config = dict(
    dataset='photos with spoken descriptions (Open Images, Localized Narratives)',
    encoder_kernel_size=3,
    decoder_width=256,
    decoder_norm='layernorm',
    decoder_head_dim=64,
    decoder_fused_qkv=False,
    decoder_parallel_block=False,
    init='xavier_uniform',
    optimizer='muon',
    momentum=0.95,
    lr_schedule='constant',
    warmup_steps=70,
)
Rows from block 3 of the text decoder, named by matrix and row number. Rows with one number belong to one attention dimension. Each number is 500 + 40 x the weight over its row's rms, rounded and kept within 0 to 999. All counts start at 0. Numbers have three digits each. After the name is the row's rms in percent of the matrix's.
# v: cross-attention value (decoder.blocks.3.cross_attn.v.weight, 256x512), inputs 0-255
# proj: cross-attention output (decoder.blocks.3.cross_attn.proj.weight, 256x256, transposed), outputs 0-255
v.229 105:513491558467469440579603514550511485518546534540500466504498453542525493533521484506501525468433497525557456459504503508420497540507533478514522444409520480499449510504488490499428500456404505490497521500473480465506468512499619454500494484451443524438463438488502486525477387447461522521473515504481517482482514504481450586499468433477542497506484566477507413488445495595503461523451495507517541495540511509507607523510524450515529521485419534538536502504493498555551499490506460524551548520498479492471478469512478494534545530500489508533559540507490470446476474489481535502530461449480569436525506490472533499476502597516545460580514478459578509487485517544487505463461515448509561545477534518532421479498481489640499430540489525498426457509490521498520487643484540
proj.229 100:478571440576528542513522503518524402523469584469476542541521475524511434584498474513450472445480491480447536517479506437541485489488430439489504467481500456505469502537534526546504519493450537449507575493568432492512418472468446505559541507422467594441516444497475486499481462560500459538459485504515515515531580480491503458487472508453547400509397545574495545483489540539484537504486517485494446505489495475525537520542574507455512526490509471511500578441481523527459480461496568510491491504516458451493518540542518483579510520517538543478534509483495508541473433465435499541475447512466508544557525496419491532524456400507405511560382502520495531557508565478510441532519485550489495576452487468462532534457513605534490525483498533446481560516510500443515525475563496
v.230 102:485455360507402508451437479488503511454505468428524493475570440555436540468514417549433501518464498543481568424516481502496545489502461485506411541544453483508540581487490461510504537479524466424497518484524471479522464491517515534521578491434468368560484466431453450562510491581501581482481530432467429417511513508517588473410473524481518492524456561530482599494507496554426510443452495467465463473476503442515532444518502575491577482489483499548519497513493527447503584469494526468491495517492448439437535461502511495468493518486538456494467478431454411488517471512434509505573478496494526517512474486448433501466496496496450495510500543593512523494463554502562539519525519497521498528493534534479483543556463513515526575550590494604546561502543476512496444566479502
proj.230 098:503465605507459471505478523481595536532443522520528507523487405487478497504536502534497497485449552467603586475472524537504521489493497495479471440599506509524467515453552511496467484503440449482517427484430537502561475510489536457486476517567545463522513442449525486508517575471509482495478500478503511545464504506455454512497548519512511499471424442440527514463400450471490493513522507485485542578533505495503578499413494478432584498463528497525440440496481536536504492499578524491519523509492517584533503511452503542566553554500548460532543574438491615516442517413460559434496501508525456464445594513511517445446511576561473556506481465507439637486472538496526438503463524474454527474488481493560481500471440494476497473484506521482538512516454502518504495455472509
v.231 097:498493529492520528528521545507529521488458480495480483528493457458516502496548507500501508521555511498481451444442446529465523542499521531509536548483448474507475463503572486542453492493481506420468521504459391526505521485503469605455527443514465487472500506472505538488561464468454471511521550523461560457492494503502510595581489502471474494451537509412530454483436440523497547460513517493468486466456464502526475470492452536556488493525455517499460514487427502529490476512518473502457460504484547461488537502521500504509562506480506496505562487446462541500533456495582537512493440517532487503522474506396503499490536583497494423554491515485495500492476515503337491520466506453432609487527554469497595471586504566544469520549506481449447528621422524489528523613467442
proj.231 097:562529479528480509520540465512477576557519487417461525469487483535451504486485433451484495499471556489468487475569535501469519493537431538444510547562464538474530487536531531502505508521501479533633505448504407532549412489449472507572544512415486573502469486421435454526501491550563491524507468528503500539488520499456501542513475509462485411548499516467534533473480470550561516520510569525512475508505487511537519515522488494522458538518534475497524561468431481479447505499499565548548535452543515493453438501506403524480565454472486507529521527467557586546520495409499481544466446471543486491427504413484516491457448471452501492555529505489504391565548536501517496470596502458521497488497502528449505497454380478516504545543495490466545606492480525508453532447534439
v.232 106:497572550465496502450464550488522525425515509537503531490511477470529505474446524496472542536460493524418472597527528512471532563504541518534500435459499559484510407503499501522581561603462444465495488482567533509480527406473463408485538483458591460466499467583499477493540520485439581531664425451519439447536527500495542493502465550479482489490505461499514457489466541460541487527510520501542489503493503487474505416495488489471522531483514474524507497499478459391484537496494475412490458508493556496515543489483520468497485512455488493529505462489442517514546486583517520471534491579446518509488539482495534505513501561512497526510538494496475495499509414528497584436534504518511551509483497507565547446498485516545486445485507464445514468527454461494518635484505505
proj.232 113:476531540508400524472511505472487539474530517437544523524539472499472486481522499513550485528552501549520507558523475585501534521552535418450490502430428534553499561463393425503496527553562590497506521443439488484432536489510540419476541575536460518456528522492519526500500530528515489534498492487437520467514499533484464549475452507484429550492511547528481514503549575388502534527479515511470484506537446547426442495463514475550570516492451458492487511515497479524572565569444409552512482459454550576478548454451509482455515515525475461489444479533583410484519512536500495417505482554460528487463487438485542545544557436501536547507464470481519504448437496490543502442491548573468578510506486548481480489488487448509443529445516513541491485544509499463478437465440523
v.233 103:499515548467441463474489516494512526574511500511504518498453473493546514481518464470444469494520554483461369503514500523557469486484461527541578573449540520484489539520516418507541549499507464483468479471508490479470488462509423477462491517565515503408491509504537508519556498554564510541571566580434526599482451477497603632557496542490552498537525504498563372555510513552493400426554518494504497466495494400516500497507473450507461526474496426466503498460498465597509463459479523485499507474495522490425523487519517528484522497500504451438496558523515510488535526495443538525480403514413467411509561520487537458514532483503502460527478455497478477475543478501494476532506494504518541542501592533532544451564465472443502477460518539509468532458541475465497576656498490
proj.233 101:508487476586550584518500470540470441516475486527445541461483483462533451501457510521456506520411532512488519527525594543509492458497522515520484460516416515523508481511475442436449524568507480499491459455516489516455490542464497467537568536470518544439465449456474474572571438465509531464609451525465553517463479537520516496574388570490459502529556591483521526573468587493553515510492482581517472498506541501503478537529509487488429560515535464542564522497450398547475465509469552538518546483564440525419530472531440517521546472491519474505469499471497504491509579458467475575485470491450468508450466469463505501546527494473501495516559518501559439485493530528532430538455438541503472473514485490475503466475436525568529542482406495449448477527469500521537563497486422
v.234 095:505454513523562594539490506531543498516547539474527532503493467477494577579510514513491499497556533504521544488476529504474523549494520493542498561563545517546522455547495460500589541519559516420422418500460461438496458524506455479524569513506485376451463498485514486513431464452546460489582499599527468520526535491503468426543528482537516515456554483635480485497498491520431539588514488474506483508477541513520455476527496513460509450494519493523550479517525482521507486509513491512578481499521450513487477495538506510510490488521498495512410569546499544585449515401528463493407458505555455398510489458484507497494498487462454488419485472518465499481470578475462477531504476504511496537480435500528472555463443481469473510503613464439521436519455439501472541494547540
proj.234 098:537524501498536482486453513498454469406426469481567516460453509518474509522506562509518500509500546509503492464490554581507504541566477498522482522553526503487443465561487506365487451427516497522450530513553492514458477517511491562504488470494506481514501626517536596533494512428462470515503530451476532496425487519499414526514534492498485485408530480480595486553531452559611461522517506469458450487411504504541423464488438510523482462508560497503510489441460508448503483470490496421588493558533482456507415516466497462427486482589598490507494484537534522511470518570542479498501510489603528517496506498537534512466459484527593458436572488548568496531523497500485456494477488508521522504459561472510511510384522508493506517546505467502487486484572507477525453468521457
v.235 099:524515495517552540549510513499484510473534454472526463484441496472564549601432489537526497503530499533554511536421551492507502465490492503491487462480566557500482461500477475432471520378497535489472515534503516507533533486518396541497464496504513529509508505590497572432549446530432479501474562554516449517511409516567535541516480488485499494511543539412496516465489514535481519650418477542479510483506482418529491464506441491467515509526538443421536517510468540541485514479489553517492572508506480483415490519442509494444451408514478502487543450520478488493592467552480551551385500525498460470502608498469497509494509531501351492512502520529440489479536543468484422474511496432534462465523541467616520419590504544521527531514561488505412476517517486501470511479468496
proj.235 094:467517444514499530467531460514485525510496479475449554478455476435479519543457495456549419418438510531476501459468525498548530470549488487462494517510508504506557476556504538472475541462594430545518452482508476517536516474503401562499489586441499496503497478480448569478475479520496471467495521520502426522538535468534483436602529452555495465434435505494496512567532538468472553485394457523445527531518482467449584475496442553512484501490507510623466475494532424528484481494455423557532465538484476498539525499520506568488454556449485495489578467554489489495544468493474514527563462518422510503524527512466537507457489477477493497392462477527560597425516421507482495558461515567494500502561507481510502487482511528564549547506474510577539528480581478492504571577500488
v.236 097:480499528503509581420463484485486517585532463490561450536495563475417620576524503487434493519540499486585594539383478519462520416494498493534480476499446563520455545516476501524543533428499494503486514527462493513523429474500435499508514509509460505512511563553520515527460382509523392502529417527481471498490508497517487468495455500480513533498505519571508511462550481456483491584480516500527515530496504520517462530497473511563502507502532481485504472544560494492465548489502503533463505511526440503553564469485503496495396461504524525523534508455552484529483463421470417481494501461480448567481460467420516472479477518474428511537512500496454474475587552520510455482448501460569568500472529456507467443436499548539503478488484512525414451477434532505472408456487585
proj.236 099:482501546477470504592467478420446530542457429618506507520509407511532533417567398563496423427509505551468457470497520481512514543499518515497495526498583522528499461491585557494484547484473445555479443533530576430478536471502471532507468521505451503445501479511465490515518552516485571442500578568486396506490551495451518513490628536525535540472510475480505474493527423534450496576475517503468497540474566467521519498522495481483460517469506512522485439484528549539529455544520506543411458509496539488528504530527526538524453500455482474496514510523453496486485598466524470522504460498517518510406546502520501557451489499497437487471526443606496555467503529474534481500471512488579484549509486517497444458468529437476487482459524551462452538414517462480439501455489517
v.237 099:469484488524496557629504546500499495589457553521455506495460555499562484467477425522534520516499467499465548521486476501497566458493486505438512543506480416508499491524518508501509558585505514421509502505547437497508486557485579558500470487577469460518503566495509454528511514492438545516471497498525551506469486517533494433595466604541489511470430532418487538499524541562504509517560503469481491509508530559414576506512510465539375490503455481483492502484548427443484485500524540472464454502503467541500526528492481553503617512487494506458486446381517474494427499543467448430515445512507442485480473492537565492505526549487576493530508502494492488488480427489420486452481539544483417458507527484465453527434463422504493549573501518575457499516545518521524396514447487
proj.237 095:532470545610459510566529484538493518541522539533547439451535525544500546502533487435472451446565533504533509484434521534528493497476476497507503484482441487413512553428479443482478528530505539506515480502504464453529544462500441483500543494437542471577512443456437473445518512514482497524478499465583473507587489467551504482521516599484555539510423476522466499518460492500499471490504481544565519446507504542529466512485510518460471467472553542537484492500522521417550599408452495490486520548497496501440478439498483502472654517455517574500475527448486529537446479514477536494451516519564523569427524521468494447507514485487473466550541559450505448542528452511501518506541427525483417472545486545507495496573491498517516434467455385505453442527446482492574568481473470
v.238 103:494534523471473558373432514527512500422482504433468490541470480509533507428504570504546516490476496511560519521512492506451502471506483500435489577550531518466546507451489452487493469422510499465505600487555472498469499506505539517505529490509571507456498471556518444491454601499520506509467489559468518493456549517478529327486486460505479520573538443404429445500563517480545540500503471496510484463494471504437566517503514555473453539501516498446495504451550435532504457485495488513506453518501465501513513526507511530501431433490497492427377488513500474507471441511423417522515484548548454402511494481527487505486534487511524518518489493524519499523449483515532512450442481479464536490489627580590514518510512448474491517500511484431491493493429504511506506480538499
proj.238 103:564429441538510480496533463463519511499519601474579524451559489515487461444520480481508477503512386436485520601500523549440506553495445502519483446449505553530520422452429491470562411523481450432494419510518501494465403502539508526460431514495519485500489513505554524536475415517497504551516475573569489479499514539534475488498469506485554472445508561532483487548585489444541465499555564469539473451473459471411594521533462488513448478507505543519514479509460494516556480462463626522534525517539476447489533463535447473504486481458547503486507498522484521486515496494459478536510520483512565490416479473528519567479528509478510450504522484427493501577476442507541482511527494530521529458508518547484611530491482526543537537461480564518474483543531455476573443465506426
v.239 099:495443516535494610472551508492506490525461462460557519487492518533527523552499553509511508485504479498445461516519493496457493511490465522501561390498485463506507521464455408511481452507511487567570511507502560486498481519501458492482496501514422475518545506417526416447500508595515555570490595499523401582515524491515512566510507547472506483514590506469553485482526504526474532502521495515520523395497503480497471515480477454478486463518525527540531504490483469344489494515501582458573469485535485421479522519496530504454501492509446470414359485581472492531552471543467526535505450414517456498498520491499501496503522538512503584459518463543619494520600542514500532523462479482551381525479361516585550462475518519490497464435525496498551561481500524485490527440504494
proj.239 107:469503627524509512485560502577513484499527497475543499468499557416502494477516551476494468469552483483546442526474447491478542481551546477482530485525435442514487482402480501515546515545602553501458422447440513509517513492496525494488504514513566382526508495545500480552505503492487514469484517473476562423516502457526530464552462437475418552471483516520523542546512485501560457478514433509499570530557455479506431494519458490540503472427487434548507557516505496571552504509393472402507518464465489517521451490534497456491526488432470526437474468513483491523513519481505562513571542503536462521503560455494517421472518531504600545485488532545422528406471424484531436543452499457519508455453480506545530496509437531536508519550560507529550510494503504461515521599476560
v.240 092:498444530524511501496455477478492482493533470519496492493517508487495467536444524506449447497459505526491500468488375493520471495484503480447558488475541529460521512502537527585458527459455486478481440495505407495502489477475514468477488553504471494433541494514468534525425519395506534493406541547451457581480468521503437559557476541518540527496545499578551523498500464539607446564539525473538487411484529398466486481528484511536542524505525575474549503520425456429513528518518501550466501520506408445504491541513481506488579450511538452559392460513524573536511462441485481439515541548471559491514549521604522490478508583509509505423467516498485498558463421495432530475445518506455517473494433520582471521496456470530512530470589489469474518466461549483504505542537482
proj.240 097:589495519449517499516533542488476520504480549476532551505555430547459488523491452569486434518543455494470561477562485472450551445555466445526511482490445475482445448502472504493558519440498552518445554500507499560492530496513390545544548511499487532497469468502451573497521519466477416464492495536478566484500552371439497494490429530518443477476455498473465462538517585518499509540446496484482521529504510473410429514504457443547449488502518493525476537530516506534564542449355532475520482416561525562552496537539479474538541478460534563528427460536531488534489490464522503501556464468562502498493448455549536550580490426508517488491528597519506474527484502465509465563476490555494517398457501493521523479501487509517526515451592462473501488537536471544519526475486489