config.toml
encoder_arch = "resnet_bottleneck"
model = "image captioner"
dataset = "photos with spoken descriptions (Open Images, Localized Narratives)"
train_examples = 203450
image_size = 64
crop_scale_min = 1
horizontal_flip = true
translate = 0.12
tokenizer = "word"
vocab_size = 4585
encoder_norm = "groupnorm"
encoder_activation = "mish"
encoder_weight_standardization = false
encoder_channel_attention = "se"
encoder_depths = [3, 3, 3]
encoder_kernel_size = 3
encoder_stem = "deep"
encoder_avg_pool_shortcut = false
encoder_widths = [128, 256, 512]
fusion = "cross_attention"
decoder_width = 256
decoder_layers = 6
decoder_norm = "layernorm"
decoder_norm_position = "pre"
decoder_activation = "geglu"
decoder_mlp_ratio = 2.67
decoder_head_dim = 64
decoder_fused_qkv = false
decoder_bias = "none"
decoder_qk_norm = true
decoder_parallel_block = false
decoder_inner_norm = false
decoder_positions = "rope"
decoder_cross_attention_every = 1
decoder_tie_embeddings = true
init = "xavier_uniform"
residual_init = "scaled_by_depth"
optimizer = "muon"
muon_scale = "match_rms_adamw"
lr = 0.0064
momentum = 0.95
nesterov = true
orthogonalizer = "polar_express"
adamw_lr_other_params = 0.0023
grad_clip = 1.0
l1_shrink = 0.003
ema_decay = 0.995
steps = 3600
batch_size = 64
epochs = 1.1
lr_schedule = "constant"
warmup_steps = 70
weight_decay = 0.04
adamw_weight_decay_other_params = 0
Rows from block 6 of the image encoder of a small image captioner, named by matrix and row number. Rows with one number belong to one channel. Each number is 128 + 32 x the weight over its row's rms, rounded and kept within 0 to 255. All counts start at 0.
After each channel's rows are labels from the 100 images, of 14976, where the channel reaches its highest value: "top examples" is what is common among them. Only what is clearly more common there than usual is listed. The data: photos with spoken descriptions (Open Images, Localized Narratives). In brackets: how many of the 100.
# convs1: 3x3 conv, stride 2 (encoder.blocks.6.convs.1.weight, 128x128x3x3, each kernel summed), inputs 64-127
# convs2: expand pointwise conv (encoder.blocks.6.convs.2.weight, 512x128x1x1, transposed), outputs 86-171

convs1.98 [215 122 165 113 103 129 142 169 150 153 123 131 119 129 109 169  95 159 156 153  93 153 105 144 119 174  52 128 143 157 111  65  57 104  62  91 105 120 150  59  70 115 111 162  75 138 164 122 140 135  98 133 177 162 100 204 148 184 142 155 141 147 130 169]
convs2.98 [153 127 120 134 147 129 157 147 178 127 219 130  74  91 169 113 129 154 131 133  86 117 117 166 108 128 111 129 118 121 134 217 128 119 122 131 126 107 136 118 166 101 145 134 147 125 197 125 135  99 131  40 137 132 131 110 169 140 129 130  92 162 140 104 129 133 243 115 166 166 144 132 139 131 153  75 108 133 133 145 134 132 136 145 109 136]
top examples: text has "wearing" (29)

convs1.87 [156 103 194  85 149 153 144 142 131 171 142  94 134 162 102 144  96 152 134 126 203 133 132 149 135 167  88 125 186 163 146 103 159 149 208 198 146 144 150 156 122 192 144 141 220  87 171 145 159 125 116 100 133 154 109  98 135 171 128 105 133  98  92 111]
convs2.87 [ 51 126 128  77  40 118 153 148 105 129  99 150 131 140 122 116 116 130 127 126 101 143 149 138 113 129 107 119 152 127 142 117 157 111 110 122 122 123 132 130 118 116 128 127 137 127 117  98 136 120 186 135  86 131 128  96  57 133 168 128 169 118 128 107 142 129 198 133 113  89 113 123 134 110 128 122 170 125 127 121 115 130 140 126 187 128]
top examples: text has "sky" (63); text has "trees" (59); text has "water" (25)

convs1.5 [140 118 182 136 182  94 144 134 169 197 130 118 154 118 195 164  62  64 129 144 116  80 126 105 127 126  97 133  96 175 140 102 175 121 182 106 133 121 135 112  76 152 142  77  83 109  89 160 190 146  73 108  89  96 139 184 145  99 122 106 117 126  96 109]
convs2.5 [143 123 109  55 157 103  81 121 113 123  74 125 155  92 169 139 146 169 125 129 121 117 182 155 140 123 131 120 133  98 125 138 129 126 131 127 126 124 137 114 125 162 121 120 126 139 130 125 114 122 158 119 135 127 125 128 157 130 144 125  60 100 123 106 131 114 123 153  83 162 131 126 126 142 125 110 162 122 128 169 114 126 117 143 114 125]
top examples: text has "man" (37)

convs1.84 [161 124 127  13 144 114 191 167  98 168 101 152 154 140 123 148  82 107 159 163  80 145 108 130 107 185 180 120 127 110 143  88 147  93  91 110 125 107 124 101  94 124 107 143 125 127 164  82 179 160 171 114 178 153 148 142 105 165 137 177 154 116 108 139]
convs2.84 [143 127 147  75 123 133 191 177 138 118 137 123 138  57 144 141 141 101 121 127 115 106 164  95 175 127 146 129 133 131 145 112 113  57  95 124 129 123 121 113  31 157 132 131 128 119 120 124 133 151 136  69  98 140 129 121 118 143 191 127 121 118 107  73 104 131 123 108 125 111 130 131 154 133 127 162 129 133 136  76 102 173 130 121 133 130]
top examples: text has "wearing" (37); text has "woman" (25)

convs1.22 [122 122 110  62 134 118 142 128 114 166 125 186 151 126 133 108  91 140 143  91  89 162 141 152 148 144  93 173 124 181 107 120 187 129  44 105 113 159 146 157 186 109 149 117  60 173 141  85 200 165 180 135 138 131 185  64 138 178 141 136 164 134  54 128]
convs2.22 [255 122 111 199 124 130 102 118 152 127 109 117  98  97 142 129 112 120 124 128  48  85 141 137  80 127 126 130 140 122 126 124 124 114  95 123 124 135 101 115 135 112 129 127 126 123 117 111 132 122 134 189  99 133 130 136 131 136 152 124 183 101 124 144 119 127 219 107  93 123 140 119 109 151 127 150 129 125 130 127  99 137 129 122 106 129]
top examples: text has "man" (38)

convs1.67 [ 95  93 151 125 167  83 113 105  96 147  66 129 159 168 165 125 105  95 122 117 114 133 108 128 102 154 132 145 105 151 148 108 177 123 185 122  95 165 130 146  65 138  88 143 102 114  94 138 166 178 152 120 110 145  96 106 156 126  94 180 119 162  69 124]
convs2.67 [176 121 134 131 106 118  85 153 151 128 104 149 126 145 117 105 132 107 132 126 174 187  80 121 129 128 119 127 121 130 126 115 128  78 110 127 130 139 121 128 172 134 119 134 129 116 181 137 125  95  98 216 116 134 116  83 150 124 134 124 165 129 116 121 133 134 145 128  73 181 146 127 131 118 127 147 140 119 128 112 131 132 124 110 127 127]
top examples: text has "sitting" (33); text has "man" (31); text has "wearing" (31)

convs1.83 [163 152 149 145 109 116 143 194 136 148 126 156 149 139 242 126 125 130 117 121  91 131 176 145 121  97  82  98 111 166 136 139  97 124 162 162 120 102 127 108 142 142 160  88 231  99 110 133  79 148 101  98 118 103 109  94 111 115 144 106 138  83  70 102]
convs2.83 [255 123 127 110 108 127 144 107 143 128  78 133 107 121 114 103 128 164 117 128  75  86 142 138  98 128 174 130 148 140 120 115 129  81  93 122 129 118 119 108 208  51 131 126 128 147 115 159 130 112 126 174 123 132 125 118 152 106 201 128 130 113 131 121 117 126 131 105 149 111  99 113 123 120 138 172 141 131 119  86 101 120 114 119 129 126]
top examples: text has "wall" (44); text has "table" (36); text has "sitting" (34); text has "wearing" (30)

convs1.115 [131 147  91 139 137 139 119 107 101 171 108 116 105 159 176 152  92 142 141 160 141 116 151 144  99  78 121 127 155  84 125 187 152 139 132 126 126 158 101 141 151 125  96 143 179  98  66  79 152 135 121 104  70 107 107 141  82  77 137 104 133  95  66  65]
convs2.115 [119 127 105  71  95 125  79 123 114 127 116 130  91 112  95 128 125 135 123 129 151 180 138 130 196 130 143 124 131 127 121 149 118 132 130 124 118 120 123 135  87 131 125 113 122 129  88 117 127 112 137 115  77 124 123 148  98 124 132 115  71 139 109  94 110 116 130 137  61 164 124 125 128 128 126 124  47 124 122 166 113 129 117 113  93 123]
top examples: text has "man" (35)

convs1.60 [ 97 150 120 105  88 127 136 144 122 127 160 114  97 174 136 136 116 131  87 154 144 104 156 139 128 106 183 125 176 147  79 133 117  91 143 115 160 107 126  95 127 109 142 155 150 135 106 185  55 136 121  95 108 148  62 146  89 122 130 157 113 117  86 153]
convs2.60 [150 121 145 208  76 125 174 128 118 123 105 131 131 118 128 136 128  93 126 125 152 158 140 110  92 122  55 120 123 123 122 193 126 111 143 126 131 124 121 117 129 118 127 125 128 125 102 121 128 136 117 174  75 139 128 134  95 112 255 129  57 162 126 175 114 130  63 120 226 196  87 129 109 186 148 154  35 129 123  94 108 129 129 157  67 128]
top examples: text has "wall" (43); text has "wearing" (30)

convs1.9 [ 91 109 140  84 161 136 163 109 105 171 124 157 166 153 160 142 118 115  90 119 133 117 145 123 106 153  89 133  97 146 111  29 151 117 195 143 134 138 124 154 207 178 107  81 113 151 199  26 147 109 163 109 145 102 148 120 131 147 123 146 164 108 121 119]
convs2.9 [149 133 101 134 140 104  89 123  61 130 108 115 123  53 187 146 126  79 133 128 122  74 210 120 231 130 155 131 142 147 135 177 107 116 128 136 125 148 129 131 117 168 122 128 117 127 141 134 128 157 127 127 138 143 128 113 103 133 156 129 109  81 116  88 145 124  59 120 206  37 175 121 129 125 138  93 125 134 128 112 164 120 126 177  93 128]
top examples: text has "plants" (26)

convs1.82 [123 117  73 185 143 132 115 130 122 125 153 165 121 130 103 115 150  87 121 131 100 136 128 117 138 153 112 129 108 151 123 126 114 104 108 121 147 120 115 150 196 110  73  88 141 113  90 113  82  93 129 127 149 157 126 143 150  97 128 100  86 142  82 172]
convs2.82 [255 135  92 108 137 135  84 124  92 126 144 141 128 146 124 127 114  84 124 126 173  50 129 113 108 129 107 130 133 118 127 118 133 165 118 127 147 110 135 136 106  78 124 132 128 141 190 158 127  95 136 196 153 114 129 113 122 110 170 120 139  98 130 116 136 122 126 160  49 187 147 129 140  58 133 156 195 129 130 137 122 117 121 151 145 129]
top examples: text has "sitting" (38)

convs1.47 [143 162 150 141 119 125 207  90  62 164 164 130 130 120 128 117 104 152 167 164 176 143  47  96 108 115 125 131 194 189 120 136 111 129 134  81 124 108 104 101  58  70 104 186  76 131 167 117 176 152 101 103 170 125  80 117 108 144 147 187 104 134  80 112]
convs2.47 [192 126 101 135  80  98 162 118 120 126 132 113  97 205 142 139 147 138 129 121 105  34 104 103 114 134  58 109 116 127 120 132 113 105 140 122 138 127 120 126 157  97 131 130 124 120 143  91 128 120 117 148  84 125 129 137  93 108 141 128 193 138 145 153 137 106 148 116 193 123 153 124 113 124 149 101 126 119 122 116 113 102 112  98 123 132]
top examples: text has "man" (30)

convs1.104 [220  92 128 186 129 132  86 176  89 121 112 137 112 132 189 179 111 108  87 137 111 104 126 153 118 140 116 152 116 149  78 124 100 134  69 106 117 114 107 130 120 124 127 126  94 117 103 165 127 116 101 139 120  70 147 170 120 110 133  60 138 124 110 158]
convs2.104 [ 98 128 121 136 153 132 128  97 139 127 104 105 110 113 111 106 118 131 123 130  81  87  83 140 114 128 135 110 114 139 112 139 119 136  89 131 133 116 129 128 100 166 129 129 111 151 176 123 125 142 130  63  62 115 129 142 101 130 125 123  24 116 118  74 118 134 246 120  60 255 118 126 132 176 117 133  79 112 143 192 121 131 129 151  82 128]
top examples: text has "road" (38); text has "buildings" (35); text has "vehicles" (27); text has "poles" (25)

convs1.113 [114 106  87 143  70 111  78 109  66 136  94 137 113 133 149 157 126 125  98 129 128 130  80 159  79 157 175 144 180  58 135 170 106 105  70 102  95 112 114 102 113  96 111 133 132  61 104 201 104 103 135 148  84 101 123 161 159 101 180  96 217 114 112 166]
convs2.113 [ 96 125 123 167 141 114  96 126 106 125 125 118 165 132 154 117 121 158 112 126 132 140 138 186 111 125 107 107 107 125 118 135 125 123  87 124 126 109 126 126 148 154 123 129 115 123 173 149 127 118 171 176 157 128 120 127 113 102 130 122 115 148 128 142 135 110 140 223  91 193 124 131 129 142 137 120 148 124 128 100 167 143 132 130 169 130]
top examples: text has "road" (25)

convs1.105 [180 124 127 120  62 127 192 174 105 146  97 124 103 171 210 136 133 113  95 170 145 118 192 120 163 137 103 122  85 136  90 108 128  98 160  88 112 126 134 110 170 115 116 108 136 103 103 139  98  75  99 101 119  83 117 126 120 119 113  74 133  71 149 120]
convs2.105 [232 111 106 172 115 135 108 135 100 125 133 121 148 143 126 146 128 138 119 125  80  67 160 100  84 126 122 124 124  93 124 120 130 128 132 122 126 125 123 126 238  97 132 130 128 122 105 110 129 108 114 194 122 130 138 132 157 124  90 130  26 171 148 146 132 127 134 119 205 217 145 124 129 148 129 177 138 117 123 165  95 126 139 134 157 134]
top examples: text has "sitting" (45); text has "wearing" (33); text has "table" (31)

convs1.49 [ 77 132 141 123  86  94 213 129 172 150 148 141 107 134 131 136 103 124 137 146  99 113 140 107 137 156 148 157 191 115  92 140  96 127 122  93 145 149 151 105 118 143 121 149  72 126 101 128 130 142 105 106 129 124 113 157 134 169 177 120 144 151 117 156]
convs2.49 [ 79 131 145  67 171 127 140 147 146 132 134 133 122 116 166 134 118 128 135 131 105 252  99 164  10 131 157 131  95 134 120 127 149 183 132 132 131 129 160 134 102 132 126 131 135 154  88 131 125 128 132  82  89 126 129 156 137 125 209 131 130 141 139 190 128 134 106 162 166 103 161 129 121 130 124 193 179 122 150 113 177 130 138 148 151 133]
top examples: text has "sky" (65); text has "trees" (57); text has "buildings" (29)

convs1.10 [130 139 123 126 157 139 147 119 124 146 111 193 143  75 152 110  74 143 146 121  75 141  91 139 100 134  97 115 115 153  88 103 144 115 170 101 105 148 138 102  98 138 104 152 133 198 134 133 102 197 170 166 137 124 188 174  81 139 104 206 125 134 154 134]
convs2.10 [148 129 121 130 142 116 201 115 104 129 128 110 100 107 158 135 130 140 122 129 192 182 103 134 109 126 115 114 130 141 134 122 128 135 106 129 132 116 122 128 113 146 125 128 125 128 107 147 121 131  87 151 181 124 126 144 120 128 212 128  97 102 134  67 130 132 175 110 178  93 127 124 128 133 128 123  70 135 125 106 151 132 130 129 119 130]
top examples: text has "wearing" (32); text has "woman" (31); text has "man" (29)